{"model": "masked image model", "dataset": "aerial photos of the United States (SatlasPretrain)", "train_examples": 203450, "image_size": 48, "crop_scale_min": 1, "horizontal_flip": true, "translate": 0.12, "color_jitter": 0.1, "method": "mae", "mask_ratio": 0.6, "loss": "mse", "encoder_arch": "vit", "encoder_norm": "layernorm", "encoder_norm_position": "pre", "encoder_activation": "geglu", "encoder_mlp_ratio": 2.67, "encoder_head_dim": 48, "encoder_fused_qkv": true, "encoder_bias": "qkv", "encoder_qk_norm": false, "encoder_layer_scale_init": 0.1, "encoder_parallel_block": false, "encoder_inner_norm": false, "encoder_moe": "top_k", "encoder_drop_path": 0.05, "encoder_num_experts": 64, "encoder_moe_every": 2, "encoder_expert_mlp_ratio": 1, "encoder_experts_per_token": 1, "encoder_shared_expert": false, "encoder_patch_size": [8, 8], "encoder_layers": 6, "encoder_width": 128, "encoder_positions": "learned", "decoder_width": 128, "norm_pix_loss": true, "decoder_layers": 2, "residual_init": "none", "optimizer": "soap", "beta2": 0.99, "lr": 0.0031, "beta1": 0.95, "shampoo_beta": 0.99, "eps": 1e-08, "precondition_frequency": 25, "max_precond_dim": 512, "one_sided": false, "adamw_lr_other_params": 0.002, "grad_clip": 1.0, "steps": 14300, "batch_size": 256, "epochs": 18.0, "lr_schedule": "cosine", "final_lr_fraction": 0, "warmup_steps": 710, "weight_decay": 0.08, "adamw_weight_decay_other_params": 0.05}
Rows from block 3 of the encoder of a small masked image model, named by matrix and row number. Rows with one number within an expert belong to one neuron, the router's apart. Each number is 500 + 40 x the weight over its row's rms, rounded and kept within 0 to 999. All counts start at 0. Numbers have three digits each.
After each expert's rows are labels from the 100 images, of 14848, where the router gives the expert most weight on average: "strongest on" is what is common among them; "peak on" is the class under the peak. Only what is clearly more common there than usual is listed. The data: aerial photos of the United States (SatlasPretrain).
# router: router (encoder.blocks.3.mlp.router.weight, 64x128, trained with AdamW), inputs 64-127
# gate: expert gate (encoder.blocks.3.mlp.gate, 64x128x128), inputs 64-127
# up: expert up (encoder.blocks.3.mlp.up, 64x128x128), inputs 64-127
# down: expert down (encoder.blocks.3.mlp.down, 64x128x128, transposed), outputs 64-127

# expert 22
router.22:493507493524500476548537450419543520471543501499440472509571445585499468490513566564429553455472514530482493514432498521527541488472577536481590519475461491516515518533521528480397505572446534
gate.0:551465529442512571431520500493539553459489566466502494543508414471505471505497510385484500497514513538438403503527471521464459454476515510477532480537475514551537468417516464505447429491544557
up.0:531433523421516553434519554492509537468479551491510507541506435436512502499526493366485511476499469553448418511501495484457481433460492526499533453519460504552563522425519504501479428474529549
down.0:493554509520531460519479527501446480454450455530487507568494515494478497524495552517444536502525520493530396529456453564482544474474531478542451567510417552538482519436458456538557444492516542
gate.1:495507458460490526487458576481503476492501532589455490487459461457488488495518500522448587547509517562465568475518535506516565439477484488521437514464440481497447523493525571464421540515546472
up.1:543537555515500490461468488410447491526531449465502539455498488473569495487542465508552449452472463449502451516487532526479448530547520519527542472517476526557511502498470463583595481516483497
down.1:451528426491487493451525561486540558503516557440526532511494474551577592534578437471490468408538488485459459458576560437529528479426548536487498543470548459517536498483585516460544473435538569
gate.2:496522528504505599522487487455563476472552552504411509432504520490499489500580514442468490523417464467495482520443521480481447501553467496562502492540485526484473571522523493457478451460448499
up.2:544428462493463412463538524552472530537490473494596499550502467526497512506410508527522517443596539528530484482540463499524540510475503472444469505458521496510490473462458511552532522494524457
down.2:460422532498505515473493535539471532544452486532493480517464495521455533475421636450550482488488498464550549485499535334528475483477562470552471496475550542505479488512539551535471547491444521
gate.3:499597514499491541480467499486463521506503557536493536540529555456515509486467527531475454495568440449520499446478520479506535428516502531534536497506483530551477494491523457463495481513584491
up.3:514484517476459488531498512530556462500465503492487484516494469521457498516515512490531541493440570612487486573499504531487452515510524474554442506528440485470472533500470495528463493423445504
down.3:501476523539522470538465487515525518465545556494457433435453461644525504488451486489556472483478538452548501463494446471491524508491471486484458472461559544437511513482485506478471497495465512
strongest on: building
peak on: building

# expert 12
router.12:489536574435446478495495574524460517522442504524573483436475446539522454434467500518487537566513482450507496548603520494412521469517490473447449436523486475537483535565517524514536467465487477
gate.0:431418514473498465522532472421516454476491401499498464451447480546476500587530520641481505476473576510519475491504550468519531464512528563493548479510424455573492434560524490517473481540515435
up.0:517612471506514580481464542526476545497506630519490529545535524476477497476488471451535499523548423492515492531505473506505464555503479449485494509495551525427452582451431512462558521437502581
down.0:522519518435493511506530507474500467470537446466448547518411483510542536560486467479472504386536504603490492537441506534547501492523478514495409563434470510492559484480573571491540502504518516
gate.1:500495514459500417539555539492512483557497455495524422445490580531543473469430507468535488539498530515483555458439492539454566485537591498507435482489529552528538481496476462500453541519486447
up.1:465520479534456518491449489532483510488523513469476609523514467489501497569523514469482480448462472448500534570575522490563476495435424487518578528526526506486446551457559514497460465487568531
down.1:532533499548477562507487588499499457490556453516486504487488515500504536410543510554399490556422529452505511450480489484515543505450498474534542536398456515490491497465508479561454470498489483
gate.2:527509473516450469477549509511490489463491533506499585498576481545523500568445525478484564514453513447496530543469397562447440525496557547562553551506438539523477476513486513441498532608469485
up.2:568492493467566573434500521548489543438515423481512492457498512444492524538452554558547491511529450515497519533519556484411464497532484573476510505475496521507568499586539438471511519450441468
down.2:462517484557546543500468495473507545482485487458451514543543528403487450509549503543509501463507476539468386455520523496487564576464574510474520456507469543520531448540611488538478506475535447
gate.3:494479514460465485559502553524529527530475472483504519521462549500529438497506495524487492528461475567475526470599521494522484468523525604507534474509501489423501539359543420480434509577434492
up.3:515492506554514519442508450505475479478476511502534478511524475500475543492474526424528453502515479482513485513459483512495478554450453335536494546457517486566479457590488592514580519455550486
down.3:517478492512541480507442534480463533491475444512406507586513513475577387449543465450507538432534559504498537550500552468524555482453475480519538562520534485557481456531517534489511491486508456
strongest on: crop field
peak on: crop field

# expert 4
router.4:534582524481464523533533470431487554467530471468509473523509463572575493533575482520467587417502468521510520528528486482495505535497476446509498561468546466482581503533533503457437480517438470
gate.0:511566531557479528501536417462520468504516456515473494503573501513589489555521451479500474541495522513481492440493553414519509530453444403525523584486495525528432480521465449492485486482577474
up.0:526448424490528477477495572526501503495466507506485422499430526527439517467486460506507472476488528469508495511507467551494462491569528569471503441553493475506520552511550552520492518543432548
down.0:506472466464472494537547470496445513520459493507458504499544569514526454519448514496548465448494450510520439561433472457487523555620500514547485537574472484537400486518446534493486507506417495
gate.1:571579566470486493467515473538517493552489532516526593524556507504522465440474484471491512478481503559543480536600553518515515518505515510511522511470474514466545505552465552521503470475472522
up.1:484542515490498485405465476539505466430544559470498459433470475466433512538530547462567474477466475483496488452510441563521452479472480557469515555467544556556500515566507487489550456544519552
down.1:587575487567480567545449514427488442460492511459485493427512512544574517479459567512490457480433493495511561590475524549415517497472458527487528462495514533423477500472486452462493465476510483
gate.2:485520478536468467507577482475526537423529531472501534474474533507551471481522416517516465537486542546532473460531478484527497470532506537559532540509510565498432578493561488514480417469522534
up.2:498489487456489510486501510539503441505458448545544478501532417504453528486454618450479558514528501496437509562434505514470484470513499521503503500475493438479536481496463484471530543469511507
down.2:481506506498461476503523526527506441498528607547523452627495506549506518555494434495543516615525510525457463510515481472451444418493509522611543522519494523479449500500495441458513535519512546
gate.3:401536465460505451439479499464541536533482440523446497409436447519519518546518511506396564515545535490499411485447559535526427464532459504583526541454495479569495515469543547524504517512499541
up.3:564480496513489536511556455552518450475508556502571484596593513488521533450515500449585442520479466499474603502579427490498523523489537501437449465493496539444471473473446483469459476504536505
down.3:468519516583547492503525444516538489517495550485479514529485468503498465479458513529556441476525456517503412500544504484432511475528543549528531500479519493557532498514456462537449522446528466
strongest on: crop field
peak on: crop field

# expert 23
router.23:530541475474416438474558472512507543474479477524552465471463455543531477482515574495506486489496500498421466605484467418479452495581467453468499527549532448493572462560560524494464478614406483
gate.0:440492517516525576578449466588455479522509506467507489474556560429530485498436428526502458478557502414526506497447521488454448520450570494488475461502532544487564500497512559540478559528454523
up.0:461500514478504524543441485523457458505477510468481483402532533512480494493484424531494448515519497432547490455465521540469411426462578424533470504486461541472548536504518490544485504564481559
down.0:541485504487529485452497518534486485496496563571585471491454491567488563518491558467530543552447523502482505441468565539454469408509537444425497478493509536459460473451524428540505494575447492
gate.1:591485475472490484523498486505566489475442534455483486508437596467511500444499531541499553502443425414455492578456514529538540456472528472543505496463581529490488515595454479527453509486462525
up.1:541463492465481440525479510531522509500483554458471453495461594456531483483475526492488532548485420444472494606462526499488554453468489477548485478469606517461507490606475499541445523493542477
down.1:501436450556506453501497450544494496553479509529510519446506578536539472464451383472447543421434521517512497438583487494415493529535482488493500511456533493446472503517495523459464527486523481
gate.2:520514434535484435516529540529515543517519463493457460510548509519465434532454498471465475447471433470508599438480481452474503447522466520520476457503548524429482532551452502451425456487521439
up.2:478544539506490550439494440526447471491488533507526532522431488497509598480539470506507566519541554505472380471521534570543448557460495484486513517478515476559491481473528503529528547499492536
down.2:424514500493513478483519478535502486534504468510506480480528446561560472560429474498466479479462547541516541523398478520512443495523449393473496560546479540548561531525592414455424482510497546
gate.3:504527537453501594469505510508500454514543534602430494468470529494450493496464513490486476499465482493544462487451442510550452520523472548534524573578508521517528521573506450515453496499477460
up.3:542492492504515503495512540514503535540537394432545489587509507527488453492503480516528497536491484537488510527538544469480515573482516462504521440520498518532524527531535580457567463482553466
down.3:527516516460523516508502488595456518497541560464527515476554511467524487495479518572564478539514491502529547513524491416462493497505491460407510646527528494424515497526509573522488535455526434
strongest on: crop field
peak on: crop field

# expert 54
router.54:493568591456462415477502541528444493540485489516563464459410445534506475475461493533485539515506480466529455522584477507451528481572488446425465487543483478498481494527488497479611463499502460
gate.0:535475553560446520634534480547580515485540424477490509590506448479533509477521479515515488531520490532477398489460429560498530577480502469456494515502488506535494477521510473490530545415474557
up.0:493501480522498465569473429565478524533618502553516484503487494478499585473522507455489462501496512550525486492466525506517476492510551484467535494513484433544443440503492541519530491513463527
down.0:504559502480509544498504559454555547470458440546488466472549504540482466542523487477508515487478517467523440546522479567517487433542489492508541532489460407511398457486477567500554477541436470
gate.1:532429507515483494466515504470445554545502494453511493440538535534540487473491508543462502435449417482538532515494546535455521560441471482561467473550561539464513516531511483500437564512564478
up.1:496548417510498430463514569461522517513523557535506425419464481494469435485492546537431529483496474480517516507499473431531535476510519469477514503512529493539545556503514432529529520540549423
down.1:524528514477526470463514528519484477504460500602551503517462478474468467545467464519577454489532466427508496435538428505475494450476427489533512481452549454495443489505474571439514478424419518
gate.2:466489518567557532478512548510485521472453524500540537506547438501464520515405498502485493530497452549520438475464478459500483561482424577553522506515496491459477542422441576552520469462446453
up.2:526524470435492473506488438492531476486480443508459475455463544519517521505591488496545494477520568442433545540502562528501512490526580478458512503508482535535520429551566450452561542537533580
down.2:467420489481458486539481483524469487499492509513452492478469490468465501543491606497486510436482507560535496515561473460502522535484504574445507429536557457528469483509548445479518563488523451
gate.3:469519504517472523486541422503510517504440532556546489512513442475508465509560506488417498496529466486506524467481558427543516484530498520548434556577517503521492522522570544453507533541593517
up.3:442513500486510500498491536490532458500470549455469510571489537498451506427549496502522527495432523528452481611524483493467530461508515516466555487523466479577594456408542504490504442513548485
down.3:516551515519528515427452511462511540491551535479497547513552489523518456521521530503435464524543416486514517527493501475502543578546545572532434538504417519495455489479548382542450471487488546
strongest on: crop field
peak on: crop field

# expert 39
router.39:517597580568469540535479481451464528444498547523513487524571482507541565499456506443533510521509556490524500417502547552520498512446537483469533531500516549478433499462491464552452532533522495
gate.0:501480486489478475364437506455533530452506458483493472441460483496565474498474508458572489503539468605517458464515485481478469592418472556505466492543482487445502547459522535467493534476480547
up.0:529540471545543510610549492493442467519495532555508519551518547534420489491546555524449511503455505436464514501463514518510492443540519496500542483465524505567493415581523466495546453499536474
down.0:540504474525525523506451483486524524509496464489524445446489578462479540425533467505481496539527549467425560537520506569450525448497528522507502475543494547497509521486535467493547479394523559
gate.1:513525507552576481471520535526532447453501524517534506436444566424509490521513464540452528512501487517542428515426515535514537531535520467455538469552461505466533500488525491498470447451471554
up.1:455440458504405560434401474530502524530446564513540535563595478556482561488534525448489448505496482528461587477527504420513472506514490478491445536459552495556479433539476516533524535534494503
down.1:457543493497473461440490536535561603487505503500498540524466521574415504473487509527485454556492548513536471471564547560499468498532454536523484480424505556442486573423432560509497480469571514
gate.2:548512534510457474539491503515527462496512433540517564518516496485410600496477485483512476537531471586509461504486491517509512399500460501504451495471525560544527535521491487596451473446453483
up.2:451534450394530582487448591496509468449547523464447508525435466555514382482537549509446473485565454495513476505524447503485546496480467523465543478528527537462543512526470539502520504541568542
down.2:518573521496537571457496490483511414506475472488471601538540546506463551539509506468542546530473499570527489444521452504516416550438525516444541524490441518531501518527429502492511479461561484
gate.3:527514528521531466453536469492504445540462496474472484555511506470549553519411519510508509513527490531491484545528481500521479488564462459567525499545536488523473553491565500488598461473468401
up.3:493484498504509556534479552479526574496507509549540537456495484500430462539623469495504446447489486468494522432478509490464499499422533581427449518427475519489564498536436507495443521497519581
down.3:527542509566530528600499477492480531442539536474533581579550516478443468538501465492494540509490490485424468439566479425519466543481468506532456524432574506501539514399500546486518505474557472
strongest on: crop field
peak on: crop field

# expert 3
router.3:495551488463452431489479571577453466501448533517538440422426438548494475467502477521503566577521515483502478588495527511423518499552451486468475401508451480514521496498546500559577461519479462
gate.0:459529482518483475483505510505492486522484590482494492502489506525531519440451483515488410494505563432509558525514581455489557491486486548496462460402519517521442498526553489484573504486468548
up.0:525488526517512581572461467474513535472496392515503540523561504432471492573550501521542519541517436570465463485466430562525492551537493481546513523553467474493511505495424457566502503534518476
down.0:528591464471536495539496543509485474541490556481431473501453490528462513490564508541462546498484445564505460505522483465490480445496521444469523447498553446532434482569556509511462485523480491
gate.1:488492519500544486528503454443539498501492519545496536575565473539460514510417547443588519514498476553591434482495527441443432483490437560493515460465497515473562436526483557554500480486464477
up.1:499475537516461519457511456545456531490429525475446488495492568502463530502527453562473449500573457422419569526510529579531569556532575457486475540528570515533513523535457384460462481553538486
down.1:508500492492478530522533527450537471481483390530473482571536471482485486491488454531517505538528527426522538443468481453505451453514509592509487453456473491470491519517424520477464498553467534
gate.2:547490482513530431494480513552461502519516427513502517606491490500507575475509458470457562493489449501443480499479460495497448554520481531481436550590477532492551473506522571456493469433417451
up.2:532507461473508492459408510523405463567504459408511498534464542483557546452493481501389524530523465490486505459483426540493516570499522527461441543543492541515549514498616523504483507456418492
down.2:544492521524491560477502538474550535513526455492455354495488501459525476465549476486490486504479450516495513486557523485452521486501500500499534526503538473474464480470570449532460467410573491
gate.3:486517524466476438460568441550436511475524494425506447509447406472508481496544454515498466503505516476517582523509524506524460559525501598515515579478457487499534509496464485499507518509491445
up.3:491542500455542442444578448574451528486533483423495452489453441505540493485567437511517480498464479490512586501505524490488489594515482606510496576486446472514538513454490470503510515485471394
down.3:524457487538481483518470376557503465424476542488522537523495501526478398514459465478431561499498514581547561497436433586460462487462520526590509543517487541557507437493473458492479443491486469
strongest on: crop field
peak on: crop field

# expert 9
router.9:502555545476448452456492593556430478505473503544547464436468462542510470447478512539484577551529440501515508530557488488499520442558410469464459477525491446512537496537518530505547455521514455
gate.0:516574491508473555474563527517471486521507508458465512502474445465511526513519513540408485502544427535439516533480510528499493468492463539540527475526520383504464494500535483535560599452500518
up.0:437437520467488443480444499505523529473485473563506489505523529494493484493483455434577544520446570469539466518515499475486482511482527466478508540464483627499537527522472472474459426543515477
down.0:426499464501547499410497468473527495503506467516410505485468445497565516545490539466454466486495532532596475531525443482540503504462517478484502490509467505507526468446495469519511509451558503
gate.1:454478474514536540536552517539520524514524463506492490489495540458490569429483585519580510531449508530452556599477537443499472562626540507461511519450481515485508522515500542484448464493540462
up.1:416478501461564511462518578522521497486419418440513409505434531398531532519462507515486507482548475493513460409478594422460523541563475484463487493507445475471555591552495471613525543549516535
down.1:545492465462489527519519566483442537508505480494478535494460527453511516507508491532435582502438405479444513531496533491505521506507530495504519492564557476499523418571443470458502441494443447
gate.2:551535516557564543507491438497505473521480499515522505444509500562535484478512515394609550406451502439460502436476522496483519500510462531450505577500459459511479499536518552551513489558541516
up.2:539534525512532549452531470485455476536497524463545494462505494603544466447527468450552589414457495416476476477494506471469532476516479516428499596553516458477465535520569491550502493532533553
down.2:523562497519470541492516531509540530459535509476496499558428507558502533554573509466468585531535535396492523455456525427485530527508464543530474514533476581454488513457485444593473506473525461
gate.3:554485561490482489505516438456482456479486491496503472471492497460508555475470460445476489489535525448514517487503467524486468480508552549422537533527469473525398483526545467508485535483468589
up.3:484555568554510555498490523545501410490464551489534522582471490457512555530528468505473374495513525433427511526474519461505501468491493489474542479523589497516464520503499530497511529519494497
down.3:513430457498502545530518406454497482420496493430535452515496505508501477453567422541516533518522466496516552533501482477498527478501572491550494532499415415506558472557517445494436535527466546
strongest on: crop field
peak on: crop field

# expert 40
router.40:496573538487432439429476570565431484510446479510517449449407467499499450478493516581498543511520471481536519570493489441476514471551408444451451478529467449530531495524534493475601470487529474
gate.0:421429594525379517506510550515534525505491542561543478498492439506440511441518485508524490462464502518551507511447498536506534479443497462549441510502473508510531599398457493496509488474506444
up.0:435422600510376493486491550536515535526511553563542471497465440484433533453522455491504478470468498508551522503456499548521494483459484455560436524488456533518536577405483495492510477492509454
down.0:460535565484513605523510462515450534549559448456436452503539476519513545595543532448464473548460552512556458529472552523482522535467501429509460519576476455423452514531567423443501473481505576
gate.1:506476472486441525470528435520551505505581454463523510506428484532505578456444524520517462518522558543515540505550542452485466495582469511569457501499507484520478534525459542512472522490602468
up.1:479546488533559501578508524459482542474477597497475528521625459534503452555509478461478536473507514468490468480445477525516567499474543472414511488512476488471484500452516494505504535504467459
down.1:507442515547466506517497491468526532505521565434482485543537505555499542501587572532513435491491424490529447497450547533476523568524481400469475524497486539440559472512528508546487537579433588
gate.2:505481510455495526474510502392445531469523426529468509431528564455551505547511444491480505512473529550470451484493484569515547429487516528386501553566528491369563513558468491524522485467541488
up.2:475433565534526553482521491468546484512500454536447488533499503499438473543503571525565527527432519524457489520432424554513594469472486504516589496518418498447448491553482534517508527514520527
down.2:475605568510515526492491468516486455505550525529515498448529490490506526477422543514485475489621485513538463494483469574511531491432455527513520544546622516515478444534442495521545500495475544
gate.3:512544480515454483552516490517479556486476491581524492491501482508489535468540456458510455470506493478527479479469443442483512534546548425433462479494600516542443578521482470487480564484538587
up.3:530448505524472486521527488461540539480491538500488548486492472489487465428524547541502473413550479450528497457464438530489522498519470441536510480453506473604469533539468515499530511496535490
down.3:527470463498491522457477534492472477558464449514515538603510452466523516490511518491498473464543566432488476465460502529486480464572523537473480522538502516449425477475508491491548518554486413
strongest on: crop field
peak on: crop field

# expert 29
router.29:500511530541476501555504413474543451463538455556473521529552519520505499477592464463492486521447527529504505486501499556522437510488524456491553552522500510482506529406472490470507441548563521
gate.0:512509477503465560510493516538451470501517492478525577536470431488447492503408584511528477526503523548488507415499452470516576562468453523540514538506473501433475494493464477460518454495503514
up.0:529526486480469550493489508543493456481502501506481551535444429516430492494428573526546471528483521554483481457509475490508564558472447485517501549502443501423486509474490497466507452477481508
down.0:525484543440504503513481436454488554533527456518457486596450498474496525544494475545424549465450512556470467478456529509494504466548557513457502497539434529526513486455551474500548549428476477
gate.1:431530517488461490444500539468515516558523522490522540512534540459518511556574447447538430500441476504485459551489526600523500488451546467520496504510407501519509516532484492502537413534452421
up.1:522440399499539560555459468526531486492497474480504503495481452521458530480461522541485517469552409515454537467511490394475527541484483545500467455494569490469565451531493536479511536492547570
down.1:508592530457501512474480556473443461545559491550468416476487474535545534520521453462505511462474449492544459448516510628532522513492511491435493535473539526504527479576493471432481518475488456
gate.2:521486559501441498573470578484454482542488484561444514458513450499557556510539483476494551476435497405448479521486480468524584504545376492541524497509514453548471475481483527453513442518437489
up.2:510524487496552448533480509515541520539480478483457477508531515486535514489471531555391512522525486473484526559465412531482537485506521432473453465461481501452505456571508538557514515490453552
down.2:484464475481511536443552527504443547457481488475457454480514448530483517523497546455541503517547468537469463499535550544517540429608564536495529488466401476531510520458613454545482523475434569
gate.3:464526556555474470511557469426452495484481389448525547472528451572542534521479515423459585456542533489555516511459535518518551535462505523525490518469492514475446444487507552520549516481507605
up.3:458531571546510505496486523438489495498446408499591526475552440516486574478519496517470481449524527495498496484442491490531539594464497505484485444519562559481432480534556474518500507444469561
down.3:503447501469493528534454547571466510518522547460464450515560528421504533553494528538429497543519502474490447569460559524503447474556578395461508481447398417488554536496494489555594519568496479
strongest on: crop field
peak on: crop field

# expert 41
router.41:500550547427484420485460573494446515527495465534535521433517483515566495508493501496472500538479513475527454529479503447509480484436527407508491485532499501520434493475540535570531439515386466
gate.0:509432472462492455479409478464505540474456477555493546532581477494492615586467518448470478497505541508480435472484463539469431422481481501517494440444454490493540530564484535473559497481505488
up.0:522516523481543508499497468461541557505473549576510506429520449477486507512485433469521453463489520415490448496560510533539475431463447446541464493431535571449454513519506528525562474477476529
down.0:520476488535515476482507542551530434530539500466526465541511548452454436557559469416541517451497458422498467496458482458485512510520577464556490555521581519583495496478496488483504523499510455
gate.1:479522501540482501488441474509430496512499492488436521494482550486548558545578543529577514502464493461506450471523543563522479513443472467503486549505588511454511513476543503519440546477498490
up.1:510528480530461529483469493564494493531473460516518503479462580561513539513486507506497533478489508479489456485594514657509509570470463510536499518492545528432473474498523525504425560468455533
down.1:483526503488534471515567477475451499501486582428539484491523565480461487490480541552629451568528515430537464466509519454489518464469532406520501505484583482518466474516528478493407533501513477
gate.2:515443465548546505525534475499566485525485531522406519545471479495523462440494503425444516521468504496477514525459415518441451523472481453504536565488489588486548484501536523535477487484544437
up.2:529531526485533495568543509422467486508563586507449536496439505473422416527513414550505497510484483580497524514499488490468466432438562490529515497556496449512494528505477534475547462516493430
down.2:527539478438460542484479462511535353539496564585512489521536400495488506536512475541511550492440550501470494474474459474511542464534572525542521517432513556523470480599501519514460469486451528
gate.3:549502517537482421520506525469491542438563494532508539522568463532513569488438436509500510439521490461541530515435483485477508477497522408572553538508541501513553405540486494442489541543472512
up.3:528530499539535553474455504541533469560447469514522490538523536474489489505453556473485479436475443523447497506524595473466512542529524474551476516544486507499526519484431539444461514514464535
down.3:534482513544506477499473447559482532444491592437504558518507501528497523496430524464515520499520435438506473479464525507480521565510427435487522511522511557465531439461473549446507535442494476
strongest on: crop field
peak on: crop field